From a checkpoint of a small self-supervised audio encoder (BEST-RQ).
Training: 15700 steps, batches of 256.
Rows from block 4, named by matrix and row number. Each number is 128 + 32 x the weight over its row's rms, rounded and kept within 0 to 255. All counts start at 0. Numbers have three digits each. After the name is the row's rms in percent of the matrix's.
# conv: width-3 conv, dilation 3 (model.blocks.4.conv.weight, 256x256x3), inputs 232-255, a 3 kernel for each
conv.6 085:100155111126133102116097090140111156052109091096135102106188088170170143155159084156075127115144115136142147083146099131128093094135162121064121118143123120153121108158157148130151113130179104095133135127153063103112
conv.7 092:148147139156127126155099132131134131176181096132102127127123123158151146111100158108095185087109104127124150155097123119085144159101081172140108102085102080105101129157118126128176120085123158082140109165146148099161
conv.8 101:125149165172159107105076069151135131198133159158093132154128134112132073201107112156181042065155180146083116053112135103149089132145135145116105129093120117178123152132136123093146169110150086210113134124083161104160
conv.9 099:130104084116166163148113109151141131102140171115120123159181111096103132079100166113107196148143105106172129139121050112118210168061171106118178080157124128090116116166155095094142151180154095114130122148102116119145
conv.10 083:157155146070133095162189125135160081048130123124132137091115091112131126099094142059108152079118103121174124216149118124123113140163128180097176188130192109120109170086133113114126132153193181137058135101137117122131
conv.11 095:150143106118145136133153135135121116190084173159151135110105157127147178097080125174159132076156163136172148092199111142119125149175149121113123147090103086094087166074082068106090167119096121103078117108118089132094
conv.12 102:162134091117105114174138120159107143144137155128102106103157126146062085070130133211121200086103110103115165012069089133153126110091112160126121108131137120040159096157134120112158161126135147156128154139128092138131
conv.13 095:111105088173138165093098140155123130105092140089157109131105127121122153157117174169033186141149128105098149196150121103124126166150173123126090082111095092123114109144147112081109124131138087067186097138121127093133
conv.14 094:145152140147083126132149186119112144122087151087122147106112105097125131074127185177171150077089173163151137069143161097102133187089094155151147063079081111140160101201120165118101113123142035143103065126105112116089
conv.15 094:149116162129089092144140130170106134090112182079102121115131150147095141088095075135163186077155165188096083126111152099127180156123129160120075101091092129114158035151161122104155102104162100064129135104142085112131
conv.16 098:110115116107156135144130159170071109135100107129124159102097099169129118131074061136129134160146128118078133156140169125094118175156063114120113087160167097135089123124210124129111134049098148087160096113173181135128
conv.17 102:152124126101159112135157117128146114128136144152140147126142071120106165042073105091108119110091152121061160107114112090103114147085148108130165147152179127056126116144144054120158142076150140139081078121160149171087
conv.18 108:159147102071118133137133161159159124095136119134134060059136064138083124144094136129150143112183118108110134191180138192143083133058108110132158132203116132153103141103145067159161172143218133094114098146125114131120
conv.19 106:090109142213088163154107128144137114128067118076180122137156112169098122118123135190159118086123149109125131162135154103109117117170122081103158182095140163196144116136143167112122163128142104116142142120127147156133
conv.20 105:174126128177147093170125090138100155101128159091173195205147160141124140115128160069114199169171092113128172148121183178061132169141162128116148164138134106124125098103101144114110159150100143153078185156143186109149
conv.21 098:135078121142129087096115133110131192091108104172126120145192159075152136173138125182077076090092125128127103127160136123075137166079081197121137140140141111126143182123110134141114110103068084162109158084117126174194
conv.22 093:144114110075114137076116095172149154132124135096096107165091177038106123092076095172112162122181111198148148081139111177146151103159121102109084151148124107150114121120125115117132183173179153158096132131140099123111
conv.23 105:151131070158112114101111173127166106104146209109101075093117091182089129120110165065176061143086087127144111156087140141081140101156158101115106146147103109107097136114156045046150157135108139209139162106117152210159
conv.24 101:125103106173159142176102123149099156137163094144123145092167131186127086141131175148119145158171068094151174085136125185143145165086122129198144089163169116155163149119142149070142150141127160134126150174163154153166
conv.25 099:139172122139162107146127172127135137142143079087180125141169112197200112129173173160143159118100144077127146094114108159138122117123168151121117187127119138167160102183116154138145089115117103086164036077094136111141
conv.26 109:172100136073109231073127157147120172144159114110076138145087119102101161123122129078079168165149130155097092205142131144089112162135090119174148132140137173162094151115164136161150088115134138201124131103087235117071
conv.27 103:066113109137149096109094152179152157091125236161131057130120179133157130074138152131174149064075080072112100130081165161144098149105135153130178113101115152097133144199112138139100096112079147140111209149062148120073
conv.28 106:096107127116115117088113137154151131117147121140112082103157112162161150089111117005121075159098094114136126087062185172167119061177107133168082184119156123099145150178143095102092143061153105204099107095101138150148
conv.29 106:183150090125122064074108097151117086160198138137135148149107097156133051135129128154105212172134176131143159139161130129142102098106117049153094126111083137104117172135092117147117156171100106199086147154112104083145
conv.30 094:170198147154118108136155125119140112192120130126117164178161061102118140179143107161151084149177143150173138123147125144137133103104165165145123147127090165106157064123047132136141170137045084206110126132075066105150
conv.31 088:161154089089109121126059098180126100139136080146152118113151146184147104140086153112058141174140174156164124177105160082097093113051062092146077157107111101092082122132101060104086217111139099172115153110075151063117
conv.32 097:084103134110111168076110150065107152133135157088079152139115141118094116101128101082168150179149189061119145132109111142109161069156116089148167145088124079126144046124151052101116156175073080168092137116132153168095
conv.33 097:125118113106089226127138147128131142088226183100124124096112114105126170102153124088126118129181077196140152045081159104172119152144119189147095086116110111111134071121174109115130141102120110172143161136178116162111
conv.34 103:132122141096150151127164132121112132158187146164101059173121086138169120045150155104135130092116097123152179175130099218122085181118082102098111175093160184120131058072104122104128154120124034146110109059134163096153
conv.35 095:161122147114147128150100131151084044128126165063149050084105154103136128089077103134171118176127131170126190100159119106106061069120112118144154157146092111100170171078182211084138107155115140136249140115105131132121
conv.36 099:127110119123079094128103113132158188157147149090116154099138153136158146153167144174129187114131131117143154143076142092131112095078130156151130131082159139122125087175130117140174123135087107142098101146146090136143
conv.37 107:133145156006169217113123114160115138099210210099099197134116164099189108097087154143132128157122102126104151147113104057088209118131149093161132119158159122124072112121087125157140125152129137075103132083113134116102
conv.38 087:113092115136141165160152119143156160120146117097114148116145148121101111098145112093169126145092091139163097131104194153118132158118156137078079086155171224087179139168164135099158096115117160161141124154164092103055
conv.39 099:185194121161111158148116135140126114194190143210164087141121160155192149169156135123133163082156132109111103144104070128120132090147165066118110120131123182149116144099122092139087156153132141158072131144143108133069
conv.40 102:188134148153145128083114077166132115131108109143098097182158157105063116218128196160106106148079182145124098090151154076171100110096132132138121037144134107171118072130141119147161146178167119094138088160118133150109
conv.41 096:155134145118157154131157143038092152073096117198130102096104116142171147117138090047162155137173130079101123094098092233160122168130044167120168139146116148120106103201139184154182119071081195168086141107111135151134
conv.42 106:122138077114145163131082106159138112184158187078142117127181135134129072204101111135179144115090114165094118131103139092152076106098115084145144137113113091146077153171094205098109158134077134132107123136123079064180
conv.43 089:132153069083132132130198071092148153102135150119093104129160120107106146089177101100170102090085181167130068127101118129112163153109135141179136125166092140114120110154132161111142070125158070155112112081111185149122
conv.44 095:112145195135116125155137087151155110072180086161167107156139117152169129129134133118132077096125126099106138077079120130110092095108210119179177148103116099111057105093160160146107114123111164152101069128018058063098
conv.45 097:122133161143165148129174163095112172164132186101122103123172141091089174101163058121107184196110112150153156150094136102120091104101138086077110140129076053093082105159074053106136105148094100128166143167126084129035
conv.46 098:114157164128090112097157181085090117137119165113141166100170159192106164057090081104102248120166070068112175172113119128162117239108088144160176116112129176169127197116172170121117140123118111177127124175130141105081
conv.47 094:133142164077103132136071082113131117136156074126099082141124114131090135081092105119065200120098124092106089079146142136155140096099095069113113136094141111133110163113174131122158153176225105152150083111186101137108
conv.48 111:141096170147068133158105158153130096151088156138073141133095134102142119105095087159114084129087094156151058175139163122027165111147212131149141125104102098133138095193060152066149165110090108178093163079101132187093
conv.49 111:135119131127152136174106115210144080130135127104127163098185148109126153163123138121160082142161122145146132138179159098129099107218153119130087143142100091166134090083111120110122134137107087136103110164115163127118
conv.50 100:123158160076100097153131136172151082089096108151123078129113126169131142104087077216072130174073127141138158134129096178092153141155159116139123142111138132136116146149079123167151120110122104141101135156083114090072
conv.51 102:150135124139135138176102134118093104082116125116180157120075161159146151107077168089152106188094111147094099100158172125101108171155150128080119152105124067095204113138146111121141101148152099142142097189145154129120
conv.52 093:129142124042100139155085154171143075160178130134142083184107149123102172100151107224123111125147136132086146084134123207131183114132200059127129122165137102105194157116151133153112093144136175098141183120148164091150
conv.53 095:132138185119157134097073106134141153150161117132148176131159110103122143118129107177146141121108136168136110061153089105173159191071128123129156126110140133128165087085167132122189099118115135119135168150149134189117
conv.54 103:086075168134127139143093161153089141171101110195095121074166097069126126101189122219128158105145110127135098143130150111147139142101132130125157101083079122170123128102114091090116130144166168129148116111148203102097
conv.55 105:142112080147162102138112122117111153085170091132142121081119131142085152115111135137126092131190130083135104173117181087103145059172163128133104128107098132113154120150181110178170175152123151139165096080044152077151
conv.56 106:184183135072133140141120154130123097182108123056129108106112095218091114143136139101077152096164115126112115124127122137096164099109150112111116148105114073189138136154148101124149128131196207181082104140074091153129
conv.57 106:067166156123149150134093145100123118121139114092102092063190229096104163120112136085136153137127105154084137166132117154070183102136149098141173105159170108110110137088040168157136085120166127129132141138114080150101
conv.58 097:119194131150143063067092142169174055122157134185121089088154118096157064126122107133148108116117132116113097093129119156070127091133092127090165183120111133144074141156081116112121137101173105145103127125087168105164
conv.59 103:144176113116109094092140173089122120165152104068085117105120168134105160101152216164090108121139097147086140140129124160109152146098027133178114053154155117094142170145114103150148143162160105088106086048108096098162
conv.60 108:144118159133091123090093171094142165132158130090139161085158119150127101140102145121134120169118156141128141176144081196108098165118079119200138086134100130106112151146072138168104111138133113156118105148098082090153
conv.61 091:144132150142132123168134159203148207117130138076100117151106144110111112165127069167097130099122093193170123176136138149152057066183142170138083152114080134109105180176137113117153121110070121148154129116129109130072
conv.62 084:128130149104107136083104117190136142134116119108152175144145122149113159127146130052106185130144150125081069221134165126165142139130133145120117126101095117138108106089108084107150144124133146123151135131186045146125
conv.63 090:110102134139097127170132140115153137113154120112113113087170163155122172136123108157130148162132124114096141137109085094141116127187169159187123145149134135065078182130080149139141137144170101110168170119122122131064
conv.64 090:177139095103131106167139130112073122102181140106151164189129107150150107139131064115092173129135158087111078142174155138165189063176094185158115096165185069102102136142095133134120132159154096116108144116114170117120
conv.65 089:212160168143160148097123107144102117091103094172168126109141157150185168138136131048139092141144145133119146111126149149101202114149140149153108104123122109168145097131198097085113159148076127124109098151124121150137
conv.66 103:142065082170133080146160145179162148087124197156137070174095120098172154147111137076129140198091159130138114055197145152106173052135133101108149157148118063097144120136116108131144137141151109044137117136127055126102
conv.67 098:133125135117121140122109132091197175138127125109034138142177154090186104123110079165141138143134121138127160101149126105100160176142178122170129087079060139087120116145080149118110133075089109116115172148134121132102
conv.68 110:109116129162146120128182098086154182081102158105095147132146169154144155156172124134180168101114179162106114067124126150170069110143088128128093112101100092115155148159086174144115092135112149195100098139138153105103
conv.69 111:142124126133153068140155113118139106158158035118099134118141174106145098147160151152058168158160121131131069115173079130142106081154113143163116179126099138105119144073139138116121100148092094146133140130110115101147
conv.70 112:117124151184147087117178189168138059129133129072113151149088068136082149134147138110158110113147100171142092152150110118106144124060077184148116144126120062135169161119196145096138051073165139113115161140159152126134
conv.71 101:160103080136165198137089123128109057120146096151115097178151170134110137076140121218078119137106150164156141072061166143145181180122101118163171138132116095124096124114085114112122090114146112219070131109094189108122
conv.72 108:138188127077174000112160170159107118191108124136067101123153124065186145114166163122145119172146092093150126156140125110054154103128125154213075091110121146086118031108099133172153136188064162143135088065104157084140
conv.73 094:124146084135110096125142198139116082189108148087126175117103106159159145084157207153055169142099109113172088125131173133098115091169139140123099110158146150107162119107131170113130098140097072117152118083145104071131
conv.74 122:146144114116126156132099164144145145122154109140160071194131142103171162106074141167111122097166069108141120205123113104196103107201095117159187145132131113100116115086173094169121185073121153188099132168136154072118
conv.75 098:137139160076107129169110139166160160136076104121112081091126196107093102101082089101150110171164133105127101105090086190133148104104091170145145135134130063134121094126113075105115143096168086090159108158145092155125
conv.76 093:131095135160126130065104099212169175170131151113105109115195114163115136159112097129177090052157076135148158180138138149091064087117174101119091069151114137141135144119113075112144115167160125087148104117114131174128
conv.77 094:096118106141183129114167110127114089118101168186093117155175140115130122138205135047155196081151196138138184174138093049174167130099208133097089135113109088162156123143200146132102126122159081142125200123115143087072
conv.78 091:169120104077130174156134126147158129135172174137134143102112169171123123171114116153106145116120012096144085087155115115088115091105142138154116130095091103154202112150140128100162120121104102165168125095147168137097
conv.79 106:121100119145100128097133121100069161130184128095119221121131152146068135173175030101131100133156150149161159195140161107036070138088172104160094137088107101087135079169154092073100123137128177168134093152105194135141
conv.80 090:107099120104160122134098134138183135170114169203134109110096131098148109155155162076085134119134164155093090119108150139116186116123098183133141186176173135117153069129101150137198046115082160177139076097091104117083
conv.81 111:086128194079131091138110132138108100150170105091179123100146105156165096150064158208131162155103157155181108192101121155130119132140150134147135130154105043090174106178145133151115130170127134226141088161103073119094
conv.82 103:095162118137099113075137155097133178188191075107130168087101119177150112074133128180150128116132158138149137104133107168057151196128105203185088166096151154100088114148124109161116142137113098136114154145141075145099
conv.83 092:153131106141084141132119099155110117099155108120124129126170123177200117107152063167133110027095083095086089189183095085147158159104145133128119129110143149144104135045106158129192155127153174043088133139139073117067
conv.84 105:130120106164162145163158146109134182138114131098143126144145105139095067120111070043157053163148152157131098042168136141157104109146159160162099082141089116132099164155137140112126092161126148111194126144149192116096
conv.85 090:128121153113118159091063102164156140095141120163156119052152107097188115131150142155157104105231170166150131195158124178170105061100099092131112129133092089116120174127168078108117174076081038113098214131122148131079
conv.86 095:173100131123092156100118149108122066104138148127153153171152150106112149138123154116156092105132042132094075106138166105212185146087082125198172106117154133114125185122124150121135132104120132120129091129132232163110
conv.87 091:144123122135182143142102113094174140100120102115088122137120114136068117116062120061180091081161151119196127147152136206130073188149102137131150135119112066068071083156132157133136160145116145073091084144102147125119
conv.88 090:110145099108116122128115137191159122102128104139146121135114130092146136126138099120166098150175215163104167113200128157105080198113086113129133111110131078091078084127125119124173160178120141133132129133110071131106
conv.89 094:170128116153106151179131107188099111190147135126123120172148128102115146118100123200153160214204108164123124109163129134090146178126096100122141105148128153172098111130146082183134111147115123155202126101046116127121
conv.90 094:126151112142087148114125159092127099101121115088134109154147114153051136143145104137097121119137139115131157107110165141102133082064106121151177120122109151166111028095133168125122072123151112159169158152146161121117
conv.91 093:137141145120173134067178090158105176156128120130124129135117172156125108126142130106137098138155123130071080147147118135150084115111206164174140171162107184112084129148134095144122125111163116191069094150152073118129
conv.92 108:130086150106118152140127156128102142173127120126137123159144153089141136167090098111159222127120115115116118046101144175096189114085158112126192091151140168113151189154151082158155110118091112155155084144110137117172
conv.93 102:152147107145175091137092110115143098179188126126153074128122082130175167057147116149075150187126138057144134126159151132039126159166126175113065097039163138152100168121132104163142103145145137099072128090122138113127
conv.94 106:183102132069135163153116082072150161139166110111111116126093085094147135125122124093174103131145106096137158144174101121131072131172127145148076151082130131104095189125149109141107183144134140127106111146142089150133
conv.95 096:086126156177170173128132109080129103079117132137131072173132137165120146162098077087180054127149120073124113081135160157152122110180163105122125150147140086173082108164135140116126140103148115124135120129185145100085
conv.96 084:168118165135148152155131169142137164116098090118129094168131113132101128088127118086129172041086136179131112125110095146196133117173130174177161147089096121143112159086067089094075170139104096080111109124128081113085
conv.97 104:121185107087172161152142099073047120151125068079110117148200081165148133119115118176073109106154136103116134114109165136034113135113099131149074119167172183202123152065072138095169154117103146158108116182138178083087
conv.98 091:105106099131104118146119138094099103146108111182108122114088150116102102133103141171144143113060124103137141141083171171165110160128178058147147151170208150147132120121141118109152144082105128140135115139094184158154
conv.99 114:131206143091109145152068111126118127146114153135145142098107162138135124168128151159167063149118111142118151140154079133107123093122187098133117125084125077135134159135077111093079166098093119162135161138099127098207
conv.100 107:165155058211164089124116116137139119175115101155170146147170139166132161092123109142101107149132104132110106193078191178140168155179166184132098162147159144131162119150094124148109123102160129132098145111082125103123
conv.101 080:139119154134157115108107137109152126123059105118129144166106161083124120163118075141110065190137098126113101122121074156097105147107083102132105087147150142125115095094089114135099173130130133104149114151138153182129
conv.102 107:149097151115113148109090186189163111135154173159110146059163101059088096170158082148069181172114145105138165076120148144128055130085166187113111140121093105142137108113180116171133200170157063154184124123104079097154
conv.103 111:176128110100074157153152113101114120118157169142121128165144034084106122087136104154108096114138154115151124106125178182034048111112190169141172158132037121129117112136140148121105139154097112144148155172152100123142
conv.104 093:122064164081124145112148178146120162125061150145145161170109075125149111096146198160135135118161164108173155107085085129153129135149124172181171111157159077147122178054128129119138195154152072130115117126147103127075
conv.105 111:096153091093097099096146120103107106140172168077151111099151129154098113057076144088115139116155107143124124255111134143153122172129087114183203096118163099106131125131147138128134124113170161137162091073102171133143
conv.106 097:142080091107092109105096170106143112111125092163152181066143148113095102094067080153183026085094064110123166140129118199158088181137134167130155151153127131146127118081189168134151115120186143127157118103165079098188
conv.107 104:136098122159100114191118149146147120104062159183129108087100052169178104104144161075122143148147121188148141108124120123125172120153103091108127088121132152136140088154093137105142124113140123127191101094120080110152
conv.108 099:126114138131158089107079067148137159111109131129092128213124164120162155134127102135139181162190159128118122126092118119140137159114184136124101114071139144098118173142196140147150144113155152136125122125108087125145
conv.109 103:115126098108131139154181136118135136101112138161048088123151112126165151111147128157154110164082168149186041112153102197113038065182118143151161151133159132136126095092111173146112093127120141096138163168071119122066
conv.110 112:132132139069146116128098132102123120114120146088101124063153142143156165130101097161073129144098140134102129103101138169086125107122122147109119144146121107090077121153088140134122131149154160127093018126143045116148
conv.111 111:131134105160125153113138173194126147110116180158109196104137128158162145174129129128143144133138063092148157212100111129132109053128121113099072146114155103180143106156168147179123175094152167165089141150100197136144
conv.112 096:108173175104118148107139170101099113102144153120167146176137111102082133090106107104186077163105111089188097100126176104102103104137129135147175098153148108189111070158131126151120158155122109081222133141163128098102
conv.113 103:112159160043126141100071156129105104115117160045129180133098106129175126075125127146077109161141106121121106157109093150073099125178120096182180138092112116125155129190139071130112187100131153131140133138087104101103
conv.114 097:090121112157162119153093112119086148151153112150199167146140142169158110120082158165169197087095089138101134147147141077175176119176092068087122169163214112063092103124152171125138123134152108123155109117129108121053
conv.115 100:121077093141189117103077143110119156133172105155150172170099161156159122108132154119119090070099128159127111131082095159153129146153137130138157086118176154124093040104128104169171204130109134153104122146130110107184
conv.116 090:104113147123115118142115114195174167122125177130155150198125150146108110135119129071156107137113073092135123095152147189155137132152123102130113087118156171120090210131113124151175162116048088074164119145132095204094
conv.117 094:175128127113150168145122119137178146121129105074094105115128108107155090146147182085148154176108143104112118080078168132153138164195167172173150098096149155127098053176141123132094115100152089156135122126174109140181
conv.118 095:136110165040106154097097132139133127100120171076112151129126158146102103157152088140090085131053145086066135112135135088166112102080181169091079084149147156149143108131062131107122075093157118073124106138123119116105
conv.119 097:135125125120139112120156122131160182085097092098129169130135158069159186138123095173122113177118090117173201134092120136107097123060146106145135136139119121119130103160143114082080157160141139189108088148147052105090
conv.120 104:123131098109124123073163143139129129141194079132126109173125126119134144121122141159194094095252160107147103105143078173044075141123115135105162209125161094113129219112090153104133093156172131094081109123132115103147
conv.121 104:129138123104092090153062146072088105132120134158078073141128118153164095193125142158143180129098096181102112080165189137086187072134110131170085112070171116091167129131148186118166141081104105126132128155114123172135
conv.122 105:116123102133124147145166123114174191147114065161120094108105102104174108125121086194136147101106081176152141074125160060096153124177054071150108156147153089112114093072183164171116136096106094097156188197117047138136
conv.123 106:129104134179117099081137122147131141104173117108142118131128135168106094121109112119116113134116095153145140155071104119150150125160114152122106114131114096081110201142148070155177128172190188096079094118148102114140
conv.124 109:119108103136137134095125207149172147105179086138103099126091077145133156104071157118088101168155119118113165100151138099123159134129112145156157088113094141116102176212108129162127110117210133077087081085151138119210
conv.125 104:169160125046126136099133142152139124187149156228159093161115160119098113119122184178100086124091107094138078105163183151080162108191147066103174142094106173115148064173146177136132129121104091095144180093115116135107
conv.126 096:143146143132110131094162175108136140159100095131100168159144118143092126129159130172128051144182148158146141166148087131163141143138173133119045157118093127153105099107142164114113153132089099166125145114130145161120
conv.127 099:110111124109106141047109112134104125071103128111131172165131142169110138218153087077179077138124163151085125134137124114159143181068084182136067125123115108113118166120128112128063105125070061107125083096098150169093
conv.128 087:105108120109114062109135124136130106133168160127122112107108085141132137156131164091172079116107108096114119113110125207137095186131151134133157122064128121150137055123147185178187139160159056143143096122154246131146
conv.129 099:118134106118155173114096174038155167090124144160162103116153158125155150107140155101101091166160148118086096085079120159145147118103143125116104153152118146142079155139126141126135126169137221093105128123106143166157
conv.130 092:170100111172187194195139122163130105097166121126120121157068123103099084055126128149136147136114125135096150118091135118165103182129109051123162122096120152104074079137125130097123126128156082127184134120132142091094
conv.131 098:132143123128176141178119154143147174137097132110136161124114157138099073149153126142137239124139109102132134096157119123142163164092122137139183104094138157062158174101170146151098055135137053156160144132084073143139
conv.132 124:108148097115137166099131171148118132121113051121138091112202164059128162155123127125135134117175110111132125144127189100120107118174125121153105148125077106129143133153106153174134095155123081177145110133208094079162
conv.133 099:094135130124139158105110206166091131121071148111134162136175196135109094136100167133059158085133126095087085149114134143134193133156136115139149177105075108129132126141143093149115120118169156160141086135145123126156
conv.134 098:094109130123147114103142108131126115131158100135119135218188141174105069134113104126124153087112154181111096141132062153145102091051144147120058173174136112145097154117143121162096134107106138184163099132111050116115
conv.135 098:159129093139137160121115147128133122180129153133137139105131116177147172163123152173104120058180070102120136000097149120090062131177124071169136165098108099096107103070099174146106139102080080135200124099107065201129
conv.136 113:098148088100115132112132178121048113149130103066088153157141155101115108124098102116177124142106157154107111058152150177100130156084161135149159095112202126152116114106128160121125144093084074158065133118152166118074
conv.137 089:160113105170177136075180136152099180117140140126105144128120108122165150174077071166103131111092106123149161120139164118074142167122171111101104136134121094178159136158055073105135153131126144106108100118103156159121
conv.138 105:136176102122127172086089131125089133141109100098114154098156104159065115102115064112110105103180138182106119170152101088060146214120135160144107116094130157129152167073163147094102140133167164145070143135152141094175
conv.139 092:137121141160168152099131151129150166190102149163144147111120069097155187076106055237035061089076142134121042149140099117162160110116232184162138116087117162119101089110113113134120125103134114107083145130104110148098
conv.140 101:100128155180154049129070105129108152139140107128122118124102095125137184171160114175100124158105093126106149109087135165127112115066227149091165167109146124094105097115137105124102152117076104146174122156126053171123
conv.141 128:150160102144123148144158122156158150114127157135123131075158069142100123109107168149139137120137104120129130226079139141125115125117110131147138113108127095087064128132152129119169164137116133139176150131158142147171
conv.142 093:083114106136064056137140126078124168120112126111126131103086108110127104120167158146202102158098064089101132119083123079089162121137201110150123099082066143105137186165162146096165135187157147090142115154127119112098
conv.143 109:116125163114129099141123137140116134177122174066115160122132152148175185115090103126151143103108099126092120120131122142107111183177108098182151144096121102138110142142110166128101099124170101160117145142087071105092
conv.144 094:114089163111114130129089145161165110099158084131141141137194095087088078121110110104144108074157173116122129093109125093136168119148172072161142100152093086104065133130170100106112125134134131109155109138110072158017
conv.145 121:117107119142137150091121102126075132147133048120081107150113129108112165126191171117123110081175169138092089255149113085098039146068107149168151112095089136134095114093142159120108092114111186172147114082150144162187
conv.146 094:113116103153105122132144153176144161111172089192108163120152142173158169146130079091134177133095091139136177139169130081139199186081147109108155083153131148119150135139128102157148176189186144134142140100119058140079
conv.147 105:170107163148086115103109151126113106164125146148154148076142181175100190093113062143208098050122152117174137075065111122122137128143145132108107111157125197146099118128187126127142141166107113062176129101184076130117
conv.148 093:161160133076089123097124154223115164102135098115068138121144110134159113099116164188103165101129162161145130133121114145104152187112112132127136074130127142125188133095127141102142124114084064069117095154155235155121
conv.149 100:116123102128134150109077162175101106133128161129140166123116177115117106125157148042164128191119114143112155040104130148085096051109069124155121128106149155102138084070094101106114129118147182130177148141108079100159
conv.150 103:151145120136126133107128053147088125189105187186137177104148122110110128103155180146170069089118181131170120121171111083166086107133105134165181128133115151089112122153154094124205163097089176141145142101154114139080
conv.151 089:124169125087108119128119116142168167160133114111121170104147139133116140097112105174154161121068162123154180160116099167125133125180166113137147084147132154154168164140203108115126063100118091125055128127128112144127
conv.152 116:116089160130139109191103058156111065167185132091122108119146193161039123121122146136111156125132138131128177062127145138127082039221078137142161112129108144138072125121189093136151164136075131101152140117155066163082
conv.153 106:163135149061119173195174148144138166188164071067094059105117087121160118154099084166104154132110111148135129173114131113111176102110139166138152139099136130124112208134182153173136158099145164142146114134146067156156
conv.154 106:139129118115114107138110151084091176125103142087136124167141193112136160089122220140111111132145131143131104209024080194132147142161078125135139114105078113134152153137106134132099132122087152115169098094119135104167
conv.155 098:107170146069116129077082080130121077231120158117134090084131148188178109154164170112160112147121062119137127146151155116152181105132177138162106133125130094130107123146080109094177149156125074137125091106141070154091
conv.156 091:091128090081139160113109103145143125123099089127162097208156141145138139128127073090097095184189087116094161054158130129090077221103117154121121131207163152083157115095101113149103130094123170156098128138137110166176
conv.157 106:134111076158149132156102089094157187119108192061121151155131097137162106097105163084140121135210069125096127089131117136157127152105149162167128077139190131164102180085039148126062086146226161125141163116147130102160
conv.158 090:151165170119151166171150130108114115081081111157126119144145118080107133189081134106108085078065151088145083096134133101124097109174153127131195116136094112131151137154096127139151123117123122068140143109144158151121
conv.159 091:118149177160137186130134092075147154195122113136098166116121194192143151080164114082118136097151176104102135147146131120138152116120166138125117127125113137089172115145128115126167148119131141166126099099166163129223
conv.160 095:121140141116138158175079121178183175176148156159112115140154139115108048120140054157109145078114132109127143111081184222111173157121176114091120086110111095175143107216115140124146128135111115150155074091083111133115
conv.161 089:156154185177131080115169082122095107132159144137127102032133109162145125117136156057100177153101122135138114175198138220173144128133116145124202181159128164124154143109116124133110127088117094152146186166054111115092
conv.162 105:176134154155167128115112140097084145138152188106093096097129111086144166161127133031067083124121092096122120177145135180165127117146067140130098101142096156144129138100128112091136072142104136136202105126152201107085
conv.163 112:065140106119141150175155095133138107130175119146113132169139151137110108143156104111131122098142120170047104096143139045175114110160138116111140101109098123165176160124132115073080122131076120151185203109130122122088
conv.164 101:115143153130083142155122136125157101039093149105124121136111198092091117118142159148164069131172159091147174073074123147118173140083149086174147106125118173148096138144136076127156093147112118167113148087105182156109
conv.165 095:086130154145122149183199125081119173126117115153129135142165122138142104101107143184100172116106113124094098149129199080144106112166131137108171154105129133127112105129164067144144113119108117109171134152171107117099
conv.166 101:128104113108140146075214153114113151181117094160179151172142102124142102140087142072157136135175146146180156102138139136098133159138116173120123190132110146139180120126123128151117126140208090127159071116123207154130
conv.167 091:121132135203176152113096156167091114097107090149135132083163116139146089117119152106152188140155153085096134111151104138161121063116152178108110099138097059087179162095093100138183134174119103112101111142138098078127
conv.168 090:124128114114145144121081151176109117131160151113131134160121153091129163129161154152155116151139118144155158122125185153154150181085062096131133177106069087111146174155143081195198076146165130128123171144105142131140
conv.169 104:132128139158131045112116151126109109135135096109134175133083113105176084124184149100155170068118124130118112105085100097148134173147112132099158138118164142124095130112105146097162087121107137101120138169110107162141
conv.170 101:124142163164126096134148166178180123150153157123130139117139137124120123122137077087059135163157143149149125094155127114134134138173117170110129102160110160164083151181133103105185111118094060072166134102140095161128
conv.171 101:112124153145148077101146144149169158129124117161136096163166085120145123176112158123135221071101103121113115027119111156161142124158138183109171067078147082110117127079055134100115126128147071116175191096136099141140
conv.172 113:100148142136136078128085124127107100131121120084096145111088143126114157119107079113064154096135131068124153020223088120083201051161161171169092109130132130154096161134115116140133194107085179148045114115097151134077
conv.173 111:154143084181083088158126112153170120175146102121116065154133133189152100101090080098157159170134122104160055164127141157104080203125089156152145134166132126105076095169108143129163096118145177136130134160141165081082
conv.174 093:095099107157141120141156148155139107149139140165159118127123133100136067144181106146106175092118105127109110132069165085184146204150110147149192162117100160107104108138201050106117195106156109097120117135139132111087
conv.175 114:150142137140144199103110138143150194145119189100079101167124117156135080114128154000219000140103121139121188067109137090136099167113228123130116067121109150106155144129150138159150158111182100105112081100137125110155
conv.176 101:175098093117117140119089104145151135143103153195137075102139128115092126194116123101068199113160158070139074049069062081158119118116107093119048081133177145101113113095158131138078204154124105064190177092179178135145
conv.177 102:106100126112108100100078154121104098108135104114112127091171121138115124122148210106166203152169075126124138127139137155132155168080131099096133179158159153146146122109123111166111099095140160173164060117133114156111
conv.178 094:144119130107169087109147130125152121117135100172134149062092149048107127182189141188131144136140200152100124129119166109113139117113085157115162107125152092118149095094196144140130155128110179146165170150116158125138
conv.179 105:128131151128136105150137102114113134148122096051118138047146124129104115152160114122081101054097168152135161255101185129156211194122140117118148111131135178078164116109161101081148133116185125109106179151166229082080
conv.180 108:144115135102116146116127100176132102153126121103086124109116162161144165109132168122154109097169154104135137236124099148116118178151096137140167121088120162123135112127170097118138131101097093186136110106139169104101
conv.181 098:117143133050114170177100139082079148133139097103106167143213214173166099074049119094185183089086089116133157069135177111117140121067175126135139103070124098178152159193073126122146128134151122121177114127189096159150
conv.182 111:180134124138097123094117200090186135116092132145129141147144134101114139203128134142120151120101145198095115149174133143163178136133140133057142134127082123156135124171183121109107181101079140152114162118131067114159